{
  "horizontal_flip": true,
  "translate": 0.06,
  "loss": "l1",
  "norm_position": "pre",
  "num_experts": 64,
  "moe_every": 2,
  "conv_stem": false,
  "depths": [8, 8],
  "learning_rate": 0.0033,
  "max_steps": 6600,
  "final_lr_fraction": 0.05,
  "weight_decay": 0.2
}
Rows from block 12 of a small masked image model, named by matrix and row number. Rows with one number belong to one neuron. Each number is 500 + 50 x the weight over its row's rms, rounded and kept within 0 to 999. All counts start at 0. Numbers have three digits each.
After each neuron's rows are labels from the 100 images, of 14976, where the neuron reaches its highest value: "responds to" is what is common among them. Only what is clearly more common there than usual is listed. The data: Sentinel-2 satellite tiles (TerraMesh). In brackets: how many of the 100.
# fc1: MLP up (model.blocks.12.mlp.fc1.weight, 512x128), inputs 0-127
# fc2: MLP down (model.blocks.12.mlp.fc2.weight, 128x512, transposed), outputs 0-127

fc1.41:406469553484528548517542430533510512497547570415473498502463524517542433490434496458518495491547493490516495519547463468522385554464531425411425485485535470504521601533502510483427626499487505483483543530439577508572613511560506529463488551471583483457485369561482559550476463551548495524519514588492353477492510510513616439423600427519467538498482480512467544487479573462591586503477
fc2.41:527529533582460530470536520515448484594455541485474490531535499450455480492480489497543381537442419485489419592499424504558504567510601479488522505494554555554508500499465571484485521512523559500530470520548442559473482411500462493491537472516431400596515544428575474482503463418509500516491481545580559542437387549573476514472485499479470476539565567606461532551420471572458509332395
responds to: main land cover: water (46)

fc1.65:457495484461519517514523461473509504437404453553491502422497570522453555451541528550466564527555512515520549504502496465460467455431421513389545527569557464462387474433586480569486433603481463524513536598536401470599562396478503565550470477509622534502462469542486417490617533533492520548539548426479427459513516492481459563513553493456435546433499470566464487626522514514482484502543
fc2.65:592500447633509460530445442589560572458433543537518491507574468535503530483506494507432527504562537466422562462483512454454527436387443496427515448400481546457439504532551459490543480469441467505505482515389481446508469504509537610542464580508518562508502535527538439426513640534494551489510411449487523446548481437447442490440520581586538503460531444545492581479576494519476551557562
responds to: snow or ice (53); main land cover: snow or ice (40)

fc1.184:506485538666573406491502511463507487526505516521585458493570479507552441436485482488490441537602487321441455473410535487491482548529502512571523590577491592516488499468572487413511425390522502478501460484479539513417477559427520444465560582620488483532497496437466451488398482512464605478474521444518477557468520479475490487485477481529573475493502473447546499442491516418518478529514
fc2.184:523464505440516494463529532560471417554584494484422498411423569440476487546513491535540416534493437552585449547569438490577493518444584474403485481515474398527535515553485561550418554581521509457487554517488459549550505490494466604452511473454567450465483496506574530459576524531474464549449476564530462530449512563580560436590472464499419543403507521538438492553434495595538442437428
responds to: snow or ice (80); main land cover: snow or ice (78)

fc1.81:562486508383496453514519489502519473484471470607564471457390542501465489582506562558516530493521501470522513499507472556500412506583459488499469546519539536482478517421560495525448423532508501512535553602397481491556545409494488507375486478496589508499413511526449560456630446513388642522543589454438557509518516525526490541505513460484454439430507489490374418502504521530546492452519
fc2.81:555411444587536634526446492564525545476448538536532466526497386499541485503523392572476507534528518392388524477528530548507475523479498508434524483445568562486470499556622500533508569393510483503470452529445484474470496502497536499537512555510460505495476535530514405600450440520369499489429392517506472504506479474510507509499528494633511474503517483523409391465533605549508503540514
responds to: clouds (86)

fc1.177:612487478471443448445424552565468429437488494522563534498505477466487503464511538653566539539408543521485446476457550624526629448511499523509570488496434502546485473496477498451539504501592508502473570477562485542501461536498429440442559531508521513447436549458406401433465523459362492525474407500421543550453529541510444550514480492538434487489438551432484519470489470499417494574510
fc2.177:456482553595525441531476403498504465537545598541443481496516479510531491550520401432460461619532486399504507507458438505498489589486519497438504485447476523469537516502558515492498522428443504444493526453457555483485491482476521558470465439521486493577450536510635585571513491483501506446527540487574538461521411494507513488408553564516597480501614492619577477454498560522527590341484
responds to: main land cover: water (35)

fc1.409:370477509533535405483521446450470396492541528543446499401441484493561464589488530586486509575496511525527484477517518379463515531515500469465450600627352485513588525589514509543482516459494521443508528568590524503438507531420509497570500396564522496509446448535473409415532478511501499540461491530531423481501540499496536537462479433506453553453486500519558474475492521531629557536515
fc2.409:474497406459543497537474468447524442478435533454488547430495458512497562491493550557446565571551527501517543469505494459471499497527451543578545611658541324454489465373499468486485373575449490477520434529567569455460495481541529463490470474539519550550487531510505551472446496542521534511492600426564554509537507486454480461473564515416482502513545471523487352550520552497466537507552
responds to: snow or ice (63); main land cover: snow or ice (48)

fc1.357:596510492450467451497440533475494452471517488530553487557537499479492546443564549587512543570475494460403528483414513595505631444548453522576546538483457529508477440414534509421553421543512512507532486448514416497446465519475492466475515514539471530503520617448517389379476537483363563505401453451528568558482566484482424474532502549487470492500526522449461505518514443521359472548527
fc2.357:586469467593512438514429477568493449520403558495496569513566501519462537491475534552485459433506481571501474514488488544504602525457523548500541438529576431504551480528496515446537521466516508513457498524498412519488459431535508534483507457578472466573474503477516363483399552496497688565440488490509584501508422493518444578482480462514458525463524516603336519568493519520470513404474
responds to: main land cover: water (30)

fc1.482:528513462469492411513518492499452537362619452588500479412404512478534477494517543589548562522498544639488550497460494464444551484537429570512498489433470557497483429560456499497530440522470473501519508469452425461517550485340548457554537436431568516459453482538464521583472456456538469570434473430472496455475488433451507571450476514481520478434433504515511557512504427513466505631505
fc2.482:498470476453520525536445473426510494430453554530540526476531526501519459497470485470497621561553614386464547391496536477480457444486441537525534514550494560507492497462478470512492396496519453447525458526463545437425532618529504447461530519501537603444458510520460543506485450502459457493587650438460481511512586464448497466512551521514563475499488482414590471497498538451498543638641
responds to: clouds (53); snow or ice (50)

fc1.291:560481511502502518533426493504506466500475523510599441549533379502502466440485548421472454470540507499460447499592510508456610515519493480542376479535495495519505537486404494423551564517503516466518449676516524507575459436518492453480529555527492469566568459490386462501411505513478550479497536496428505519471448505471516546492540699536558540553444470474560401572500504526496502439500
fc2.291:484473432495499455498502509493501548509518505427496442500470526503530485472564422549511504508503474455580515516455501616519434504530509464497712587500483513493439527478500515442480468492488487480424530396482534489491521518491516527585502489456513504492552516478559525440697418492548501315438494503566504518501520497501535422514535478534375433508541519486517513362492522522462488534503
responds to: crops (67); main land cover: crops (53)

fc1.332:458485543425514584486567535475486513443461466615454450430438548529478563442554508560506537487508524510496533508514486423537464455503452598454502503493617547456439490480559483536525406562520510488504556554491360500570543447440478502561477464438546527466426464531480451518611424500536596530522531453505497460507533513538446596538409490526507532410480502550371520617522444481542461463540
fc2.332:555474460493547530546528459496559500438520517478469463444534520553482588420520524468418565579588571566514559451450502423418498423450424508459565585524553423444458458451492447448515448636442472491497467519456482442521494481521535542590451495518547566526504533539481478459545593575508600475489480396507549442549453456434449512484470593512550533471518452581478508583561483525436528533573
responds to: snow or ice (49); clouds (40)

fc1.455:354521526465513545504531441397504508501432529537450491463475508513573508557527494518506507457452480572564529505529491439490428502471506583568442581541484527477540526534534511595482439479454515423488521504504447494474472454473530496638486487612494489534493415493554443504554460494595540439467464517538328502502537496492533523458396514441553532503535545545439473541498516478688547490505
fc2.455:513463571566549467564540427458529507460501507556426468443452468545480526490537512503420541502558535532517572467522448531472487580545439509533524474524533483397519476541476456518514523449405464494495503511516484421490484477497563522480403434481566537589479548588648477488526439561510519549455491465649552413557459452472512492483479440456516513521593442640458521539556486498529521362548
responds to: main land cover: water (40)

fc1.17:548526547569522495474482735565472528530487385467521563449484508513493477556452424534491481495486522452475441489566491499532507547492554509485506461502504472477528480531512467468505470442498464514484475537409535488467407492513493526473485545544394473506487520505448451435520496476487436530540464507452500491510440548490470528701501435479518506460462463550512443455522574487496308414446
fc2.17:528492464459519539524528311624557516425448630515494512462498524534498503461535511543430574519547570486483578432532464506507539469491422497527494510482513459449540516543501509475450463495464467471504452507432549457489450589554559467504450485526510580445457546493536551489505449544515504501477479446504513459524598454476431462336499439470484509418524472498517477477547568497554658566586
responds to: clouds (60); main land cover: trees (41)

fc1.289:527518526411516480508484617444512545448444410483496487563534508533455511479525564496422591439561505573491562435512528492435525397492357542571552560455474513436415440454521461482519472531460475525509446506509430469500458473464526497560444462544526577509511551541530457542538499481535549479447474417541513472544557422452413480661444555484539511514551457504471486507496450490440352514547
fc2.289:517510451504498483446516475464448468580483570516570536442492531456451522522489565510595425546430394493528405606503502408521543421473627531522501548579510485592485476478501585521523405564553577495545476547488491585518502501486459553495581490478521409455519533412432481451500545452523527492543559500468536560437484569554488511419530503508501481427450610493544533541395450454503556536432
responds to: snow or ice (80); main land cover: snow or ice (77)

fc1.303:491498532523482472485498542499505384536654530502443571464514475498524456539437437509525526440442481401485485482552487533509459565476541573537460597601576524515528456414595506504487478391505510463480431584395526507438447536553514541559527545558425494506481395474487495412505501494457517486489447513507461548504575516510568427510597497425385555459474546501545457399489551565503494506497
fc2.303:511466445543532554538393495592532628478332521568484518535529494519501502455488463543466516559533540513410535475515515563486509512464492479427439343420553571466496524496595496458490523409476472509547430547487430471515525469536529543583480545462506535532478481503565461434527441535473426469455402492510439488533541453498444491508579568477446540525533463530430454470535607593485492539529
responds to: clouds (53); snow or ice (43); main land cover: trees (40)

fc1.111:500527456497546578481470525567490456580358543531565532407444459479486490492511447587524482463467507412561484519517449474537432529419578508369470539557502408530555546514530504536419544539538549443525556574473467544495458595531470537472530560523405471451469422484518532431471417521453476546538610504518468555461502566560532474533520421550495495505478537473410436507491578460587460470450
fc2.111:466489534382493482537459496550490458512475532471514552606464518507496512510510623484511472449527459644436492500415521445519499483577544490500479560408458504526480470413528536468494569558520489518507475516538439507525537432605504403515529507533504459542497553447518485517587538502535541419377483549489525579492581498528423500507441515413420526507534497449375403564486518637480470471474
responds to: snow or ice (68); main land cover: snow or ice (59)

fc1.432:531482625517469515496479595491455468563573480466571507595470494462496429488456479454545443478470458405412452541531484681550574582483552428584462423495548493551494537467522524479475530466557511488462528528486522528519538530589442452432539530479448466476529477462427495494471462469445451529549560554434511534469463551540525501572560461542423442528451504432608518488461506412428437452450
fc2.432:580463445564532490533494376555515512446504611475511525485514505523452512470508504489455545540585526460478557466509456443472463488401420487521515505512470415444411501488492473505475523478458470487515537442530559447487538519542541528454443567515607549539486584568630566551426532520495472455490544459611574472540484452488443421375529483572492460460562466541606493507542479515490628477578
responds to: snow or ice (68); main land cover: snow or ice (47)

fc1.318:446503513619537473495479442587478456541565611439484529477501525482561431478455447536508476554553516349472476488450471511504459612481540449466414519548441459531582523504583486467434619430509515505489512547492548518497499599496484492449498544548432471478472424524469524385449488526418489544497527547491494506478521521514608456437554464596407518471460453469568455465495571465544578544471
fc2.318:492519483502475473436544545403441507537463541487501488523526506442414517513486559473559463488464468520503437566488489445548554447548600465512530540492619520540519501484370537571509473507551539488494468486555443551555554488477439537531547433492419454417570567417447469526522520433479519541397514550446569483459493565566503548540496532492524457482428535458481583655438374500433454462420
responds to: snow or ice (77); main land cover: snow or ice (76)