config = dict(
    dataset='Sentinel-2 satellite tiles (TerraMesh)',
    horizontal_flip=True,
    translate=0.06,
    norm='layernorm',
    mlp_ratio=4,
    fused_qkv=False,
    dropout=0.05,
    moe_every=2,
    residual_init='none',
    eps=1e-06,
    epochs=11.7,
    final_lr_fraction=0.05,
    weight_decay=0.2,
)
Rows from block 6, named by matrix and row number. Rows with one number belong to one attention dimension. Each number is 128 + 32 x the weight over its row's rms, rounded and kept within 0 to 255. All counts start at 0. Numbers have three digits each. After the name is the row's rms in percent of the matrix's.
# v: attention value (model.blocks.6.attn.v.weight, 64x64), inputs 0-63
# proj: attention output (model.blocks.6.attn.proj.weight, 64x64, transposed), outputs 0-63
v.0 062:114136106130109122124141140115124116117086127124106151106145146115213087093173115123170107143098154128128173131160097098067135084166185142133157028061168078184136142085150115113139111089141133
proj.0 062:138153161151103119140077130131081107112153157142101165128101202124110118171102148117092142116138112160148135207094138132141161144128079111140098229127113184033103126163137137130146110115095103
v.1 089:101162133138136255166082105140117143127110154082145159106098087107124102146130122126123118125112152081127148145074122130105099125153153137134090117072166134135141199123159152116148105074096208
proj.1 080:154097106079121039118133148121133134147114136139133090128194193144127117098122170136106108138197085139114106152191137118120129127057113106139131206099105195103074099109145150136124137139166119
v.2 061:120135101128106092120125157112111122102109153134159127131206167148123130116142123144162103125122076106157102092179083064122223104137136111152083143088113154176084122127134094134109112142156023
proj.2 062:153160173194090142100150089161143106113128086110097184112063120103162134144146131126160139137114140144132149112062155162133128161174124137101128059149108078067197150128100148153135127095056139
v.3 112:131111139142133058115155112143093131118134072118156139206119138071193125128111108135154055153155103152129184147170160113111115126082111109117184131170140053130170121137098130146103067112134173
proj.3 081:109164164115116210145093092151121135139153156132112131088104149141125135200116091105146130148134098165118155203071069126140080139177156148137106157116116120142070138166137066147132165194122096
v.4 154:113141137158149139140167096130098062157131083159141147199106137147114189150145175142120133075157123114096179141165141082176097118103092146082183074144085120140072176109099148134149095150091110
proj.4 172:142128089120122164140123158104185151125112130131113090100092124104122095108105099124212111134073128083131122092087148164073147130146146122124121186125170159188192127184138063121129209140137128
v.5 070:111139193137136207130121142121108132109145086126133097105138104148127133139126122127146107095131044109167204158174122154128114078088154141156175071089079094159073137134121073102101128081128164
proj.5 071:186165080139124092104121130131073168133127208123126213119130140105138153145134101128099123146109184150082088095094095106152123165143132103144095214082134171082154130144114130151108115181118122
v.6 059:159103149110110118124133115112112131111101199087153142165137146083129077142090145104190080161144047160133120142116077070081198166145125120150126096126093110158159177080113142126095081150132141
proj.6 065:100155110118131106100142155150073114143085094128123165103109140146168133121172122127103165172124150110122134071137159109126068149148204128088122221141143069090148158193132125111101138094059113
v.7 097:172102133104123058126074138151136101113117124130090171150140180151147118064154083145169212164096130164131097127126105146074099156157130102135142120152156089129164062157082147142178110176130112
proj.7 090:059123131167109163131168092135086121144144114121124090142111091162088120191137148134080067102125100124108168230088141143178165135118166140123132105140148120200067132128154117127115132082118155
v.8 050:138101179159156167128144151142092213097144131110142164054140118131078148130137195130180116114144103098178156136086146135080117113124105146166087130130117141084067183129154136102120093137103187
proj.8 050:138175119093064081066127154172083080120135135086137128129097104137148161108164113162104137168044150135099135128169080163132109109155155112150107171161101123154161148199121184116159143088143121
v.9 087:144105118099114065096159119119120089136137132129158127231113122070164125142082093125130145151177036193113170124148137098123144148123095093134157138151115055128189139123103140128121096142132104
proj.9 058:134210148177168113113131116163112129111141120116060129077118137099194170126159108103153076135064153100111126168082130121126131171144206129121159115146172092109082163170144117144100131126084105
v.10 160:097125124135128142125122140115128085134142101174150146068085123156044150144100178135075194124128152127104078096093146125196161133086131126110129159154087179113098086150129135137110190144118054
proj.10 153:172138110111127098099153124129160157122097161118089075177175124124204114089142075156208104137119107127139141123187112133054136115154109102131119093096134133138202137100143094110135071130140185
v.11 127:103098140121103053123155123138158085105128089169179161180083127127111129120061109136133139127142113205123088118135095132141142152120115092156171146188149109092151039140123137117110160203124109
proj.11 104:132146160141141136141159108134084118140094139099082079117156124106186121107160169127062213113163151159131144116123151154105131113166126126110095102162147143137094165091125195141114088014130131
v.12 071:139133092130091092107115150132115105134126158151129126131121185138089110097147170150119223143119087184116039078142101098124180145139120103119052117143161142143147065119128145122132160167130068
proj.12 058:117120209153170118160180129095185099114145075094128148106118092167205122113099121128126108108122136107110200139098200128121065126196109142159172110146135144129120157109138128135104121117095074
v.13 089:089138117117149118143145121122115107144147156132139082127161123136163134172124124092091048094119104061125235106160147115139100108086136152130142088125079119165073217107128097140133141074121130
proj.13 092:209136111145152195080096142123148201121125120161124168112115112107128103122119128165172140157140155156126060085086118132134170124147106103123127189098122121069194092102139104127130124207126129
v.14 070:174108137084143182134079097147107128131168137107135126156129161116085171114071125137086223106100126120071124132095136137183115155117158138131120177087084186110053156131144113120164174110143133
proj.14 070:056136112167131111102172122158168127155117145148119123132079075175124157099215148159187079126136152116106119098103158111128121111138102125152151029095172078158155114148112119116117076140127115
v.15 094:107147147127132184130110149108120211117108204070133141109120102114105105149101176118173044113122082126150150129078110107115150158172127140175081143122119172098107204087142133131111112121111164
proj.15 085:154143093108128076049157142129069084140081095127107166125158094118185139082168094119089176125113175122134074075161137133100097158145183118138119161138128084168146144164156168125109106084143109
v.16 098:042161108147119158138082107145135129106101199086142161137111062117163088114129137117149123137132061151147129093084103147068117153184146118156096098161164140131190163141141129122188146098089127
proj.16 106:182130131078126075075129164105132134142121110117113129151184213075126132098107156102093132098148156163160093167108155127121152117107196134149115208118131135120062135053127153126103117135105152
v.17 081:105163161132154147135105112102113141156150152130160085100164129135085156172140208115066058122145121101130116126098174104177113123097116158111131155108070074133043200128142125132125129097133084
proj.17 087:158137092116130177107130158133171158104124118169142125134119111117145158083124055134202159148103168103139120082150111105115169095111097096135143092104141182115243111082131127098138167166120163
v.18 089:154100117083135070122110134141160110124133180134089131121179142164097090123180119126160185131122090161152043135091092159081154170198089113118092165139134120118151097127102146120150084192115100
proj.18 077:095137147169106138131157138098061123104134088137157072127108098144102155126126138142100092111089162103123160128139180144160112105129209114134155049161120083211150167142130146141134199076126124
v.19 120:183103112097113177109122148123114209105098119108110117072165191090132111117098099126148071149082176152158116156163102126121149110157123147184091162070130180119166144093167123104093096130166148
proj.19 157:082145194148128059162143117144094098136138137123137157133094075180158152161178165122084183151147099109127145096143136117154080148164100141127141057146114052098093130147115198126142112096122105
v.20 068:154104101101125098119159129153157082094099136133124126143179165139155091078180103151181136126114173126140062123153074157082168094185173100097105120072141130152178070103126143106153085128150167
proj.20 065:074075167166118139193121099100091128116143114114129114120047128181086093169120179121110144096124104133126183193114180104169102162153110155122173111189131115130099143169126128127140157144110078
v.21 076:105149123127171090119171105105140133147131103159136100113141093107184138176163127134105071104150143085101211125147186116130052111059131164102201095135119088140102172117118122152134141081104147
proj.21 076:152138139107104219142061151118143195147124140152141155139126184115099120134077115152130134155126141131141098152126092114120205116123084133113110192112146168102187113121160083135116149213160142
v.22 073:138095148148115106115100141148170048109134112130127108188126145135112074098088071110137211132061117127137128121144096133112161142152165089141163116157157088183203069129094116121154167142141114
proj.22 071:076102085114129115180195121102091152118120150150098140103151147159153116150156162150072080097221102156090121171057142161148073128138137117146137112146140137084074125100147125143103080141112095
v.23 146:074113112180121131142113059149174160117132132040178140125116174137163136072188102134151159112114129153100099124098125123139089136169106116122092108160125089102164085151211140133129091145080146
proj.23 099:161118176094110140130121177139094093074083146169104102113126147131102110137048139145105112168101137138157131099136144124148104182082161176166164134092177147149064128141053090096091130092158157
v.24 048:113126114108139122102091136131139134102103144138116120070179145197118133077183099148181151127091138057141100102112063136086106106198177092158134071096154135118122086148121112096189099124136102
proj.24 043:133099142180122121223138136119103107113149098110155127169128138130103113162137176133041101123078111150134098188091157131123140125147092141114126162102128091165118128061116171118120167098073201
v.25 125:087171121139124153139163090121116121128120121111160108151103068102198159167131087134141027120145128082124194140164137123110066117086153123150191118143108106138139174149124127127131114064108184
proj.25 104:170125105101139110100073149131136175157148147126128150121155183124079089119086148127099175125155119165137116149085104120131217144110085151132076189084123138061109092064129110147116122192152142
v.26 117:155125136118138137139116142120142180122139183092091072140207138120131092128134126112166108118112123032163162152080105144089159127184172141129101136094125148187172204100135089140149126090158123
proj.26 092:101177047178123124094150131106155101125132112142131189096102124143106144148177097139108072120083096155120126122133200123179108150101159115133176113129152033082096096135115128102108124137076109
v.27 174:176136105141133152118127097143092133130135009095103123095113177129170150119171115142109184124128223093111155164175148130143098108089105158117145099063122080138127159130128131109111090107140147
proj.27 179:074122196135126118180101148148170098132147218153165123135100116182117118179093143125133066114111053098106150088135088114130089129102085147149116128126091166105078086165120138134143156160132104
v.28 124:072165161167139230157141106131099139138120070092138117062073068137125152135129143136107079129123192070111125142118137145147078095106151157124173134094128118131135139166133136122127111061122166
proj.28 135:153112078065111055128086162150157119140126194141155104150185180117100113115118100133125176120196111144118127152147116115094173109067106126151103159116119210103098099096142129126122133161148178
v.29 085:150115099117114063102100132132124097105120145144083169160166159135141077106161101142186209123128090203130105122134119141076147180179093096142115096139162096129178094106115152119142121200103141
proj.29 075:091108186149156123172119112106078128106145102098117112119099125121120156150103131107042063150100142109155164145109120136142064108152203148128106143146127116169061149183108128128098153068092076
v.30 059:133138116099131097147178140136154152109111144159110140114132171200105121114168091132142253140088126165129090122088079147064126127144122118113122118135168147121128079128119143109167171208097148
proj.30 055:136069162154157085168108116119091106095153102135119127141120109123106115156090161142068088080175140150122080130128155174170079090161145100147110110120112132216128121115151149119105103034167098
v.31 054:144165131156137237140035101112121136095098191097126127070116102114128139113137131152129115132110141058127127143087072140135112129141176132165130072096149152158172151135139156122138119098132188
proj.31 060:133097123105110091198150153119129121125151141132126145159200168167116083143147121136082165115186090158104118177193156155127144136094136156125130222136106192094059116104146148132118142109157132
v.32 098:154125154117131109153068138152123078121130126116061143155131156164144137089132068123167235140059140117071147121136105147120118150162166123143168083114137127121098090153081141105179174161105153
proj.32 089:112097099150115160101179132118113165138136158155144126130153094161085098141135161161086059128214142119118089138043126131118095112080120145128116174139148091221093112105135162130089098123103146
v.33 160:135125117091152137154163160109181141131136255105138128098109087113145108115094150113102115129125096121151091103099153150125151124158126082135097160160153175107107127132170053143162195081112139
proj.33 184:181145061147128126040095127121050122142143074126096137131124142069128142108134136144184168140132129140150134140198105123086149125103178145124135150103130138152171134113124181150109056189130117
v.34 047:140072124119127150148124159107098141151113096138153164110169193107090111080056140164139166125114084098162156145131132167140172147128106116131135160099105242135074188117127161135126103101167114
proj.34 061:108146162146098105057154113159090105109104114088087105121086083157144157137199148104161090158085149155099144112084108117121108119140117115147092043139106023121122108166105148139127148099117122
v.35 062:125141142122114147148069107139070090109128169099085190049176180159150138113209177177157138131108111122110072136155144134127146124160114169143120141085139123138109140122141190093134075143092144
proj.35 052:087127116133100159110129164182116158153134135158168068162087067146095140124096098083156141110180200086104143121110099133089101126146171123137100097088158116191094128138113125107150210134081134
v.36 098:118160121136136154142071094141069153114122155067089173143155137117156134156150144142155049115167119168142120159134149131091062143150074159146110170095122072135144187133123155134145071124089193
proj.36 080:147135112100086101113116149129169136129111138136215073111097095119114142121137085085170125126128147071147179070125101120134197134051210112128108084144141181137110146110120105132112186121126141
v.37 139:110118106135116144120096145132100167118149161095133150104126120101143109124122083113173058159150134142126050126123153166099147133129125146151111208113132088079135093177110094133079121128176243
proj.37 142:230154095122138132090122088149123094151124094122138110100133151073146174132118163147133204096137129108129168124186084072139151140070154149108136122089080176068143146099141134135119088152116095
v.38 083:121118078134127177126124123159119147154106135107097174058111182161122108111177170130109077119119165198117066137180145141152121121144100145111078134116134179105049099087160187105118136160123145
proj.38 081:121099182113138128127136147101102115153144134160172121126080053066162144159049162163147231115154098097130139072108128123162142093182098136114092122117107160164098132133084114133121102109138138
v.39 097:171146103125168161133116107125091144141152086142071116078131158165080147148158152129071155132117163130080138130103118137143085094113075168077135101097143133172110185120122223118117052146149138
proj.39 110:069067193107131114200130156127203105133147160133184099138117125164100092129135089107175085127088104091145120140138178121169124107134109114139148081146095094125123125173147072102123195114145116
v.40 074:161093111096112136148090153131143087141115033123072123088110114182079121062109135115093231130111138119088131143128144151153123151148135137094139091104131162114085103136143158126164191158158136
proj.40 057:075069141133131127085131140086076134173128231155138125154145149112131106139149183171131149143101173088138060092133117123130088148110173153128140118172112090166087112116077141171095099142093123
v.41 073:152129175136159131146078097138095126103152090115120076220086116105107151150052095132109137123121150086099155137099171172152114141074136130119175157210158112107172128190116106139148109137135138
proj.41 066:110096075140131117143147117100175120121169156147142135145165143155079096125184068114126087142153099166144114145152091145099031128095144153136149094119092090211146124085136071135120165131165169
v.42 058:114119110123085107129106113167136152092081145099145209086143112100135161065120164134187180133074144070121115109086119111105131120159171101142065135080133215112161141156155149142163139140130136
proj.42 048:084110123181149143162151121107136084098092124112091069142149119202131132114176147118115137130154137174121104128168078129096129156175148170165149089169149043158077154132115198101133088126118151
v.43 067:088130159140124126100127146158118066124122086126144121121128132081182154121122121146169105136121110125136187103214111112127124105127177108152180048143127070152205052153102118137128130096129077
proj.43 075:122172118149140098148130090140111137113123166111125167152154139171114096133109076163087148137136151177123135176059078127101141163150147136117102201134145187081045154139139111135119115168086204
v.44 103:125130122156116222125118085138123127118116099127129123080135110107051140116125168171139179119121148076126085129071104085108149127143189150111109157089097212108162159122155168099122148125150187
proj.44 120:079087178076134050229144156114178120121115122133149118124129136204163104130173121113089116142131140107099122107164147129178081149153061126157122096134151087134092116157121153133136119117143084
v.45 058:120111133117102104125016128125092139117108129100089172129158139099144161118133152130183129084110158132144219110137150123122070146121156150180097132080104144112078185119127138129172157106083176
proj.45 048:152170159168133130053159116127081162134127139118118149097139129160176103170138135146102078180112113093141104141064035131100145129158111096143123147078107080178121108152157172118076139131078148
v.46 087:141118090128133042110165131096185120140145133171109118100107133147109076142167153109120074135153187175129036136129116111129135143167085113085157119170119117134170065107086147139099114167118079
proj.46 082:165121094147099161122119181132126099147138136132151083135131134071080151136061094119104208104110077109124190150176137145164203102073146121105132155118141159099132148145170098129129168073149164
v.47 114:149096117151146159113121122117080167135155120125100130132124135122096132175115146124127015107170143169158169180158150119137122132117073165131148100132118110125086185087121179117064057145144186
proj.47 098:119156194096137088169139145124130118110114146138198129113094080125196114140119094112115156117080120103119116079099130123177063118163115125104081154145083143123162121216125075144166160083158106
v.48 058:155119190127094143140095103129096146102132173101113172165114096089095163100099144149185185117113134091117113086047128114083121129131157099188060119115136167090109162155120108106152110165091181
proj.48 061:047120055107119104133129150146151124128091096116130099127114106189087111149192108119116081173161130130100111142150114156138063131172137142112167130118113096216131120176159171093154115077147115
v.49 091:102147114136102126156063116167118120109096144107105210064132138173116118089175166146156140104122131192129053135125128130107091156162120142128095165096131138082088080138128157130164138191095183
proj.49 088:160080139121107175114161134113086116135136112154156066153095107076143112148089140117105200129197186057124116074143106117115177098122148157148109123145130186190126141092131162127122153067132126
v.50 075:139147199165148124170142172120133085146159079141115067119112139199093110129105128097115115147115178139122123155151131186172169131141125139131208129154145063124041090141117099118110120130163104
proj.50 069:161116057088094178092144110134109167140171206178147136157125122142078111115137108108090178078152116130107068118124146111148089103059118106120138103116120165140218095124112134120102155123139154
v.51 116:147097174137113157135113096142084169087108070097151135245097172080103155114021132142168112117125116129128162154114128112121125126091129113157134164169133175077121124140113136121115134148134156
proj.51 138:059149131135122094147164116148154095126115140133135138103124079185175129137218115110093093159150130156127104111108129135146059160182111128122138073130120051219123137150121134127146084090133121
v.52 082:134154144138148080102120131092110114131149152169119100188131145135150106172162094110110101148160118188112141111156167128149133163100104114106168076177096001164165102119081099144110093155128106
proj.52 079:188137076112117159108106125114183147142146117116150147112129132098087154127060077131135091104116095121108166199095115126130136122096145110094148205095143222103126153118139061107101169103105133
v.53 196:093121090094111086107097174110126168133152168124111128074116102128141116147090097122168093134142106113148083073092165166052180124150154150147113169126138094134169056163119103151107173098188168
proj.53 228:192149104151133157096129093157115093139108078118126142141129182109125158116133147146114168112129152135113165199210074095172115115081114138114123141117116164062129158101144145138121037191117116
v.54 062:133142137142131120172074099156085178117084175080128198130143172136139180121137173138146125135144078110110185150134150156116069146084097165148074176149152171110096163149129154135161129144092187
proj.54 055:097173105145097155052118139101119096143116076136132087123123078110180125162151095153189094148113163135165102078085115133085127111165165122142116063092096078208102122091143138110120143151104143
v.55 088:136082161106098193131135080164105140100104096094168133196137132097127178100046115146181115137093134073123169108122077116097128110124180099155146167143124216115137140153142146102142123112151146
proj.55 112:054137160145129069198160120144156100122131134109110141113122106174132109145209134137080120170143117170116097157081151111168081144182095127142129057149147047156106125138123140119141081116137138
v.56 104:148129116125159133095100110113051145136149156114115149140146132131105125172153135138146128146170048145147143174115213125121108142113056146119107137110118050110133200097117133120103044129108174
proj.56 111:152143152122106123107094117141162147133134119124138101125105133100181148114119087123149039154075172112115164094142072123134095120094234139117133145108119157155146141193144058131146198105129101
v.57 171:185138163096154171158175111134148135136117172120159103144114099130139159093182121125091107111120220107120083138170097160132083094146087104121129059136139160144069161113158121115161057102115163
proj.57 170:040079162136131085192077139140133120142139112132121143112121093132094107132086167138173187101138069124139164117150194102099148120141105137125170147136085104084163119136124195148134191159160114
v.58 090:146107115110134090109143165103158126141122106193133100086150117163115120094155134139087255137137107081123151094117154140151159126084163139088133074132122129154114102144142109158153174134153045
proj.58 074:120129109180126206098078127112103121145092125116072170157165185130122151126095133169163027121063139123097089176132104140115111131155109151127164166106114093086175139105111125120131140167087112
v.59 114:129131062125126139133109120134140195137130191106117149080167086099143113140161152121121099100139144094151131145087162111095099124106142148112036178098105172139113228096174123145130143083122163
proj.59 088:157138195109127139120108140132159146159137045145104121117124179108121152143091144141176091160107072070148143079209118147146183125173108166114155117113165129072167104130126104140138117166148067
v.60 061:177157178103170161148176144086138139114149103107133043158096128133109162111047116099110131143159073123136130167140129162189175127126081136131166170139164154115153126171089115135107121131172071
proj.60 079:057136066146103096083144140141103097143141168162099155152118119119126156119217100123174135130077202147130122081121163094086084152098171148128149082136154074181156138127153108135132131117113162
v.61 126:112125141133111200134106154146090106106113122112105156007178158167100136089152141141149135117093126108141116113168097098113152121175205146128112092051108185133132127115133167103126133107148095
proj.61 108:077137175111122097156126091143145151113111148132126130182115084170157114151153128136100163161145160125100118089018122117182099151149042127149107139118170071137071121161109131113116140141093171
v.62 080:124119124079136068128103121154085149116120142103101181127135183146154130121157111122166151161149042151146161137145095124059070155177101134125133098136127063150197113156075120142179095149100121
proj.62 087:159156095171136146070091130136111105138119128129138101148128094109130119131153125149145078128060197130112125130074135120102201114088217126141123202096174133145085161106154101108128145111103190
v.63 106:117139081089148133137158135125215122135144218140175104113150085119169106121169129084107135118144092154160067101108172154135131118107099111125081162168155144128127124121170055155153183089110118
proj.63 140:210118092152130135057097131135058145151113116112086162120116152063121161116079167143172162098125116122147154142196116147104180115111201133117144143104122156087154126110125152134108087189124109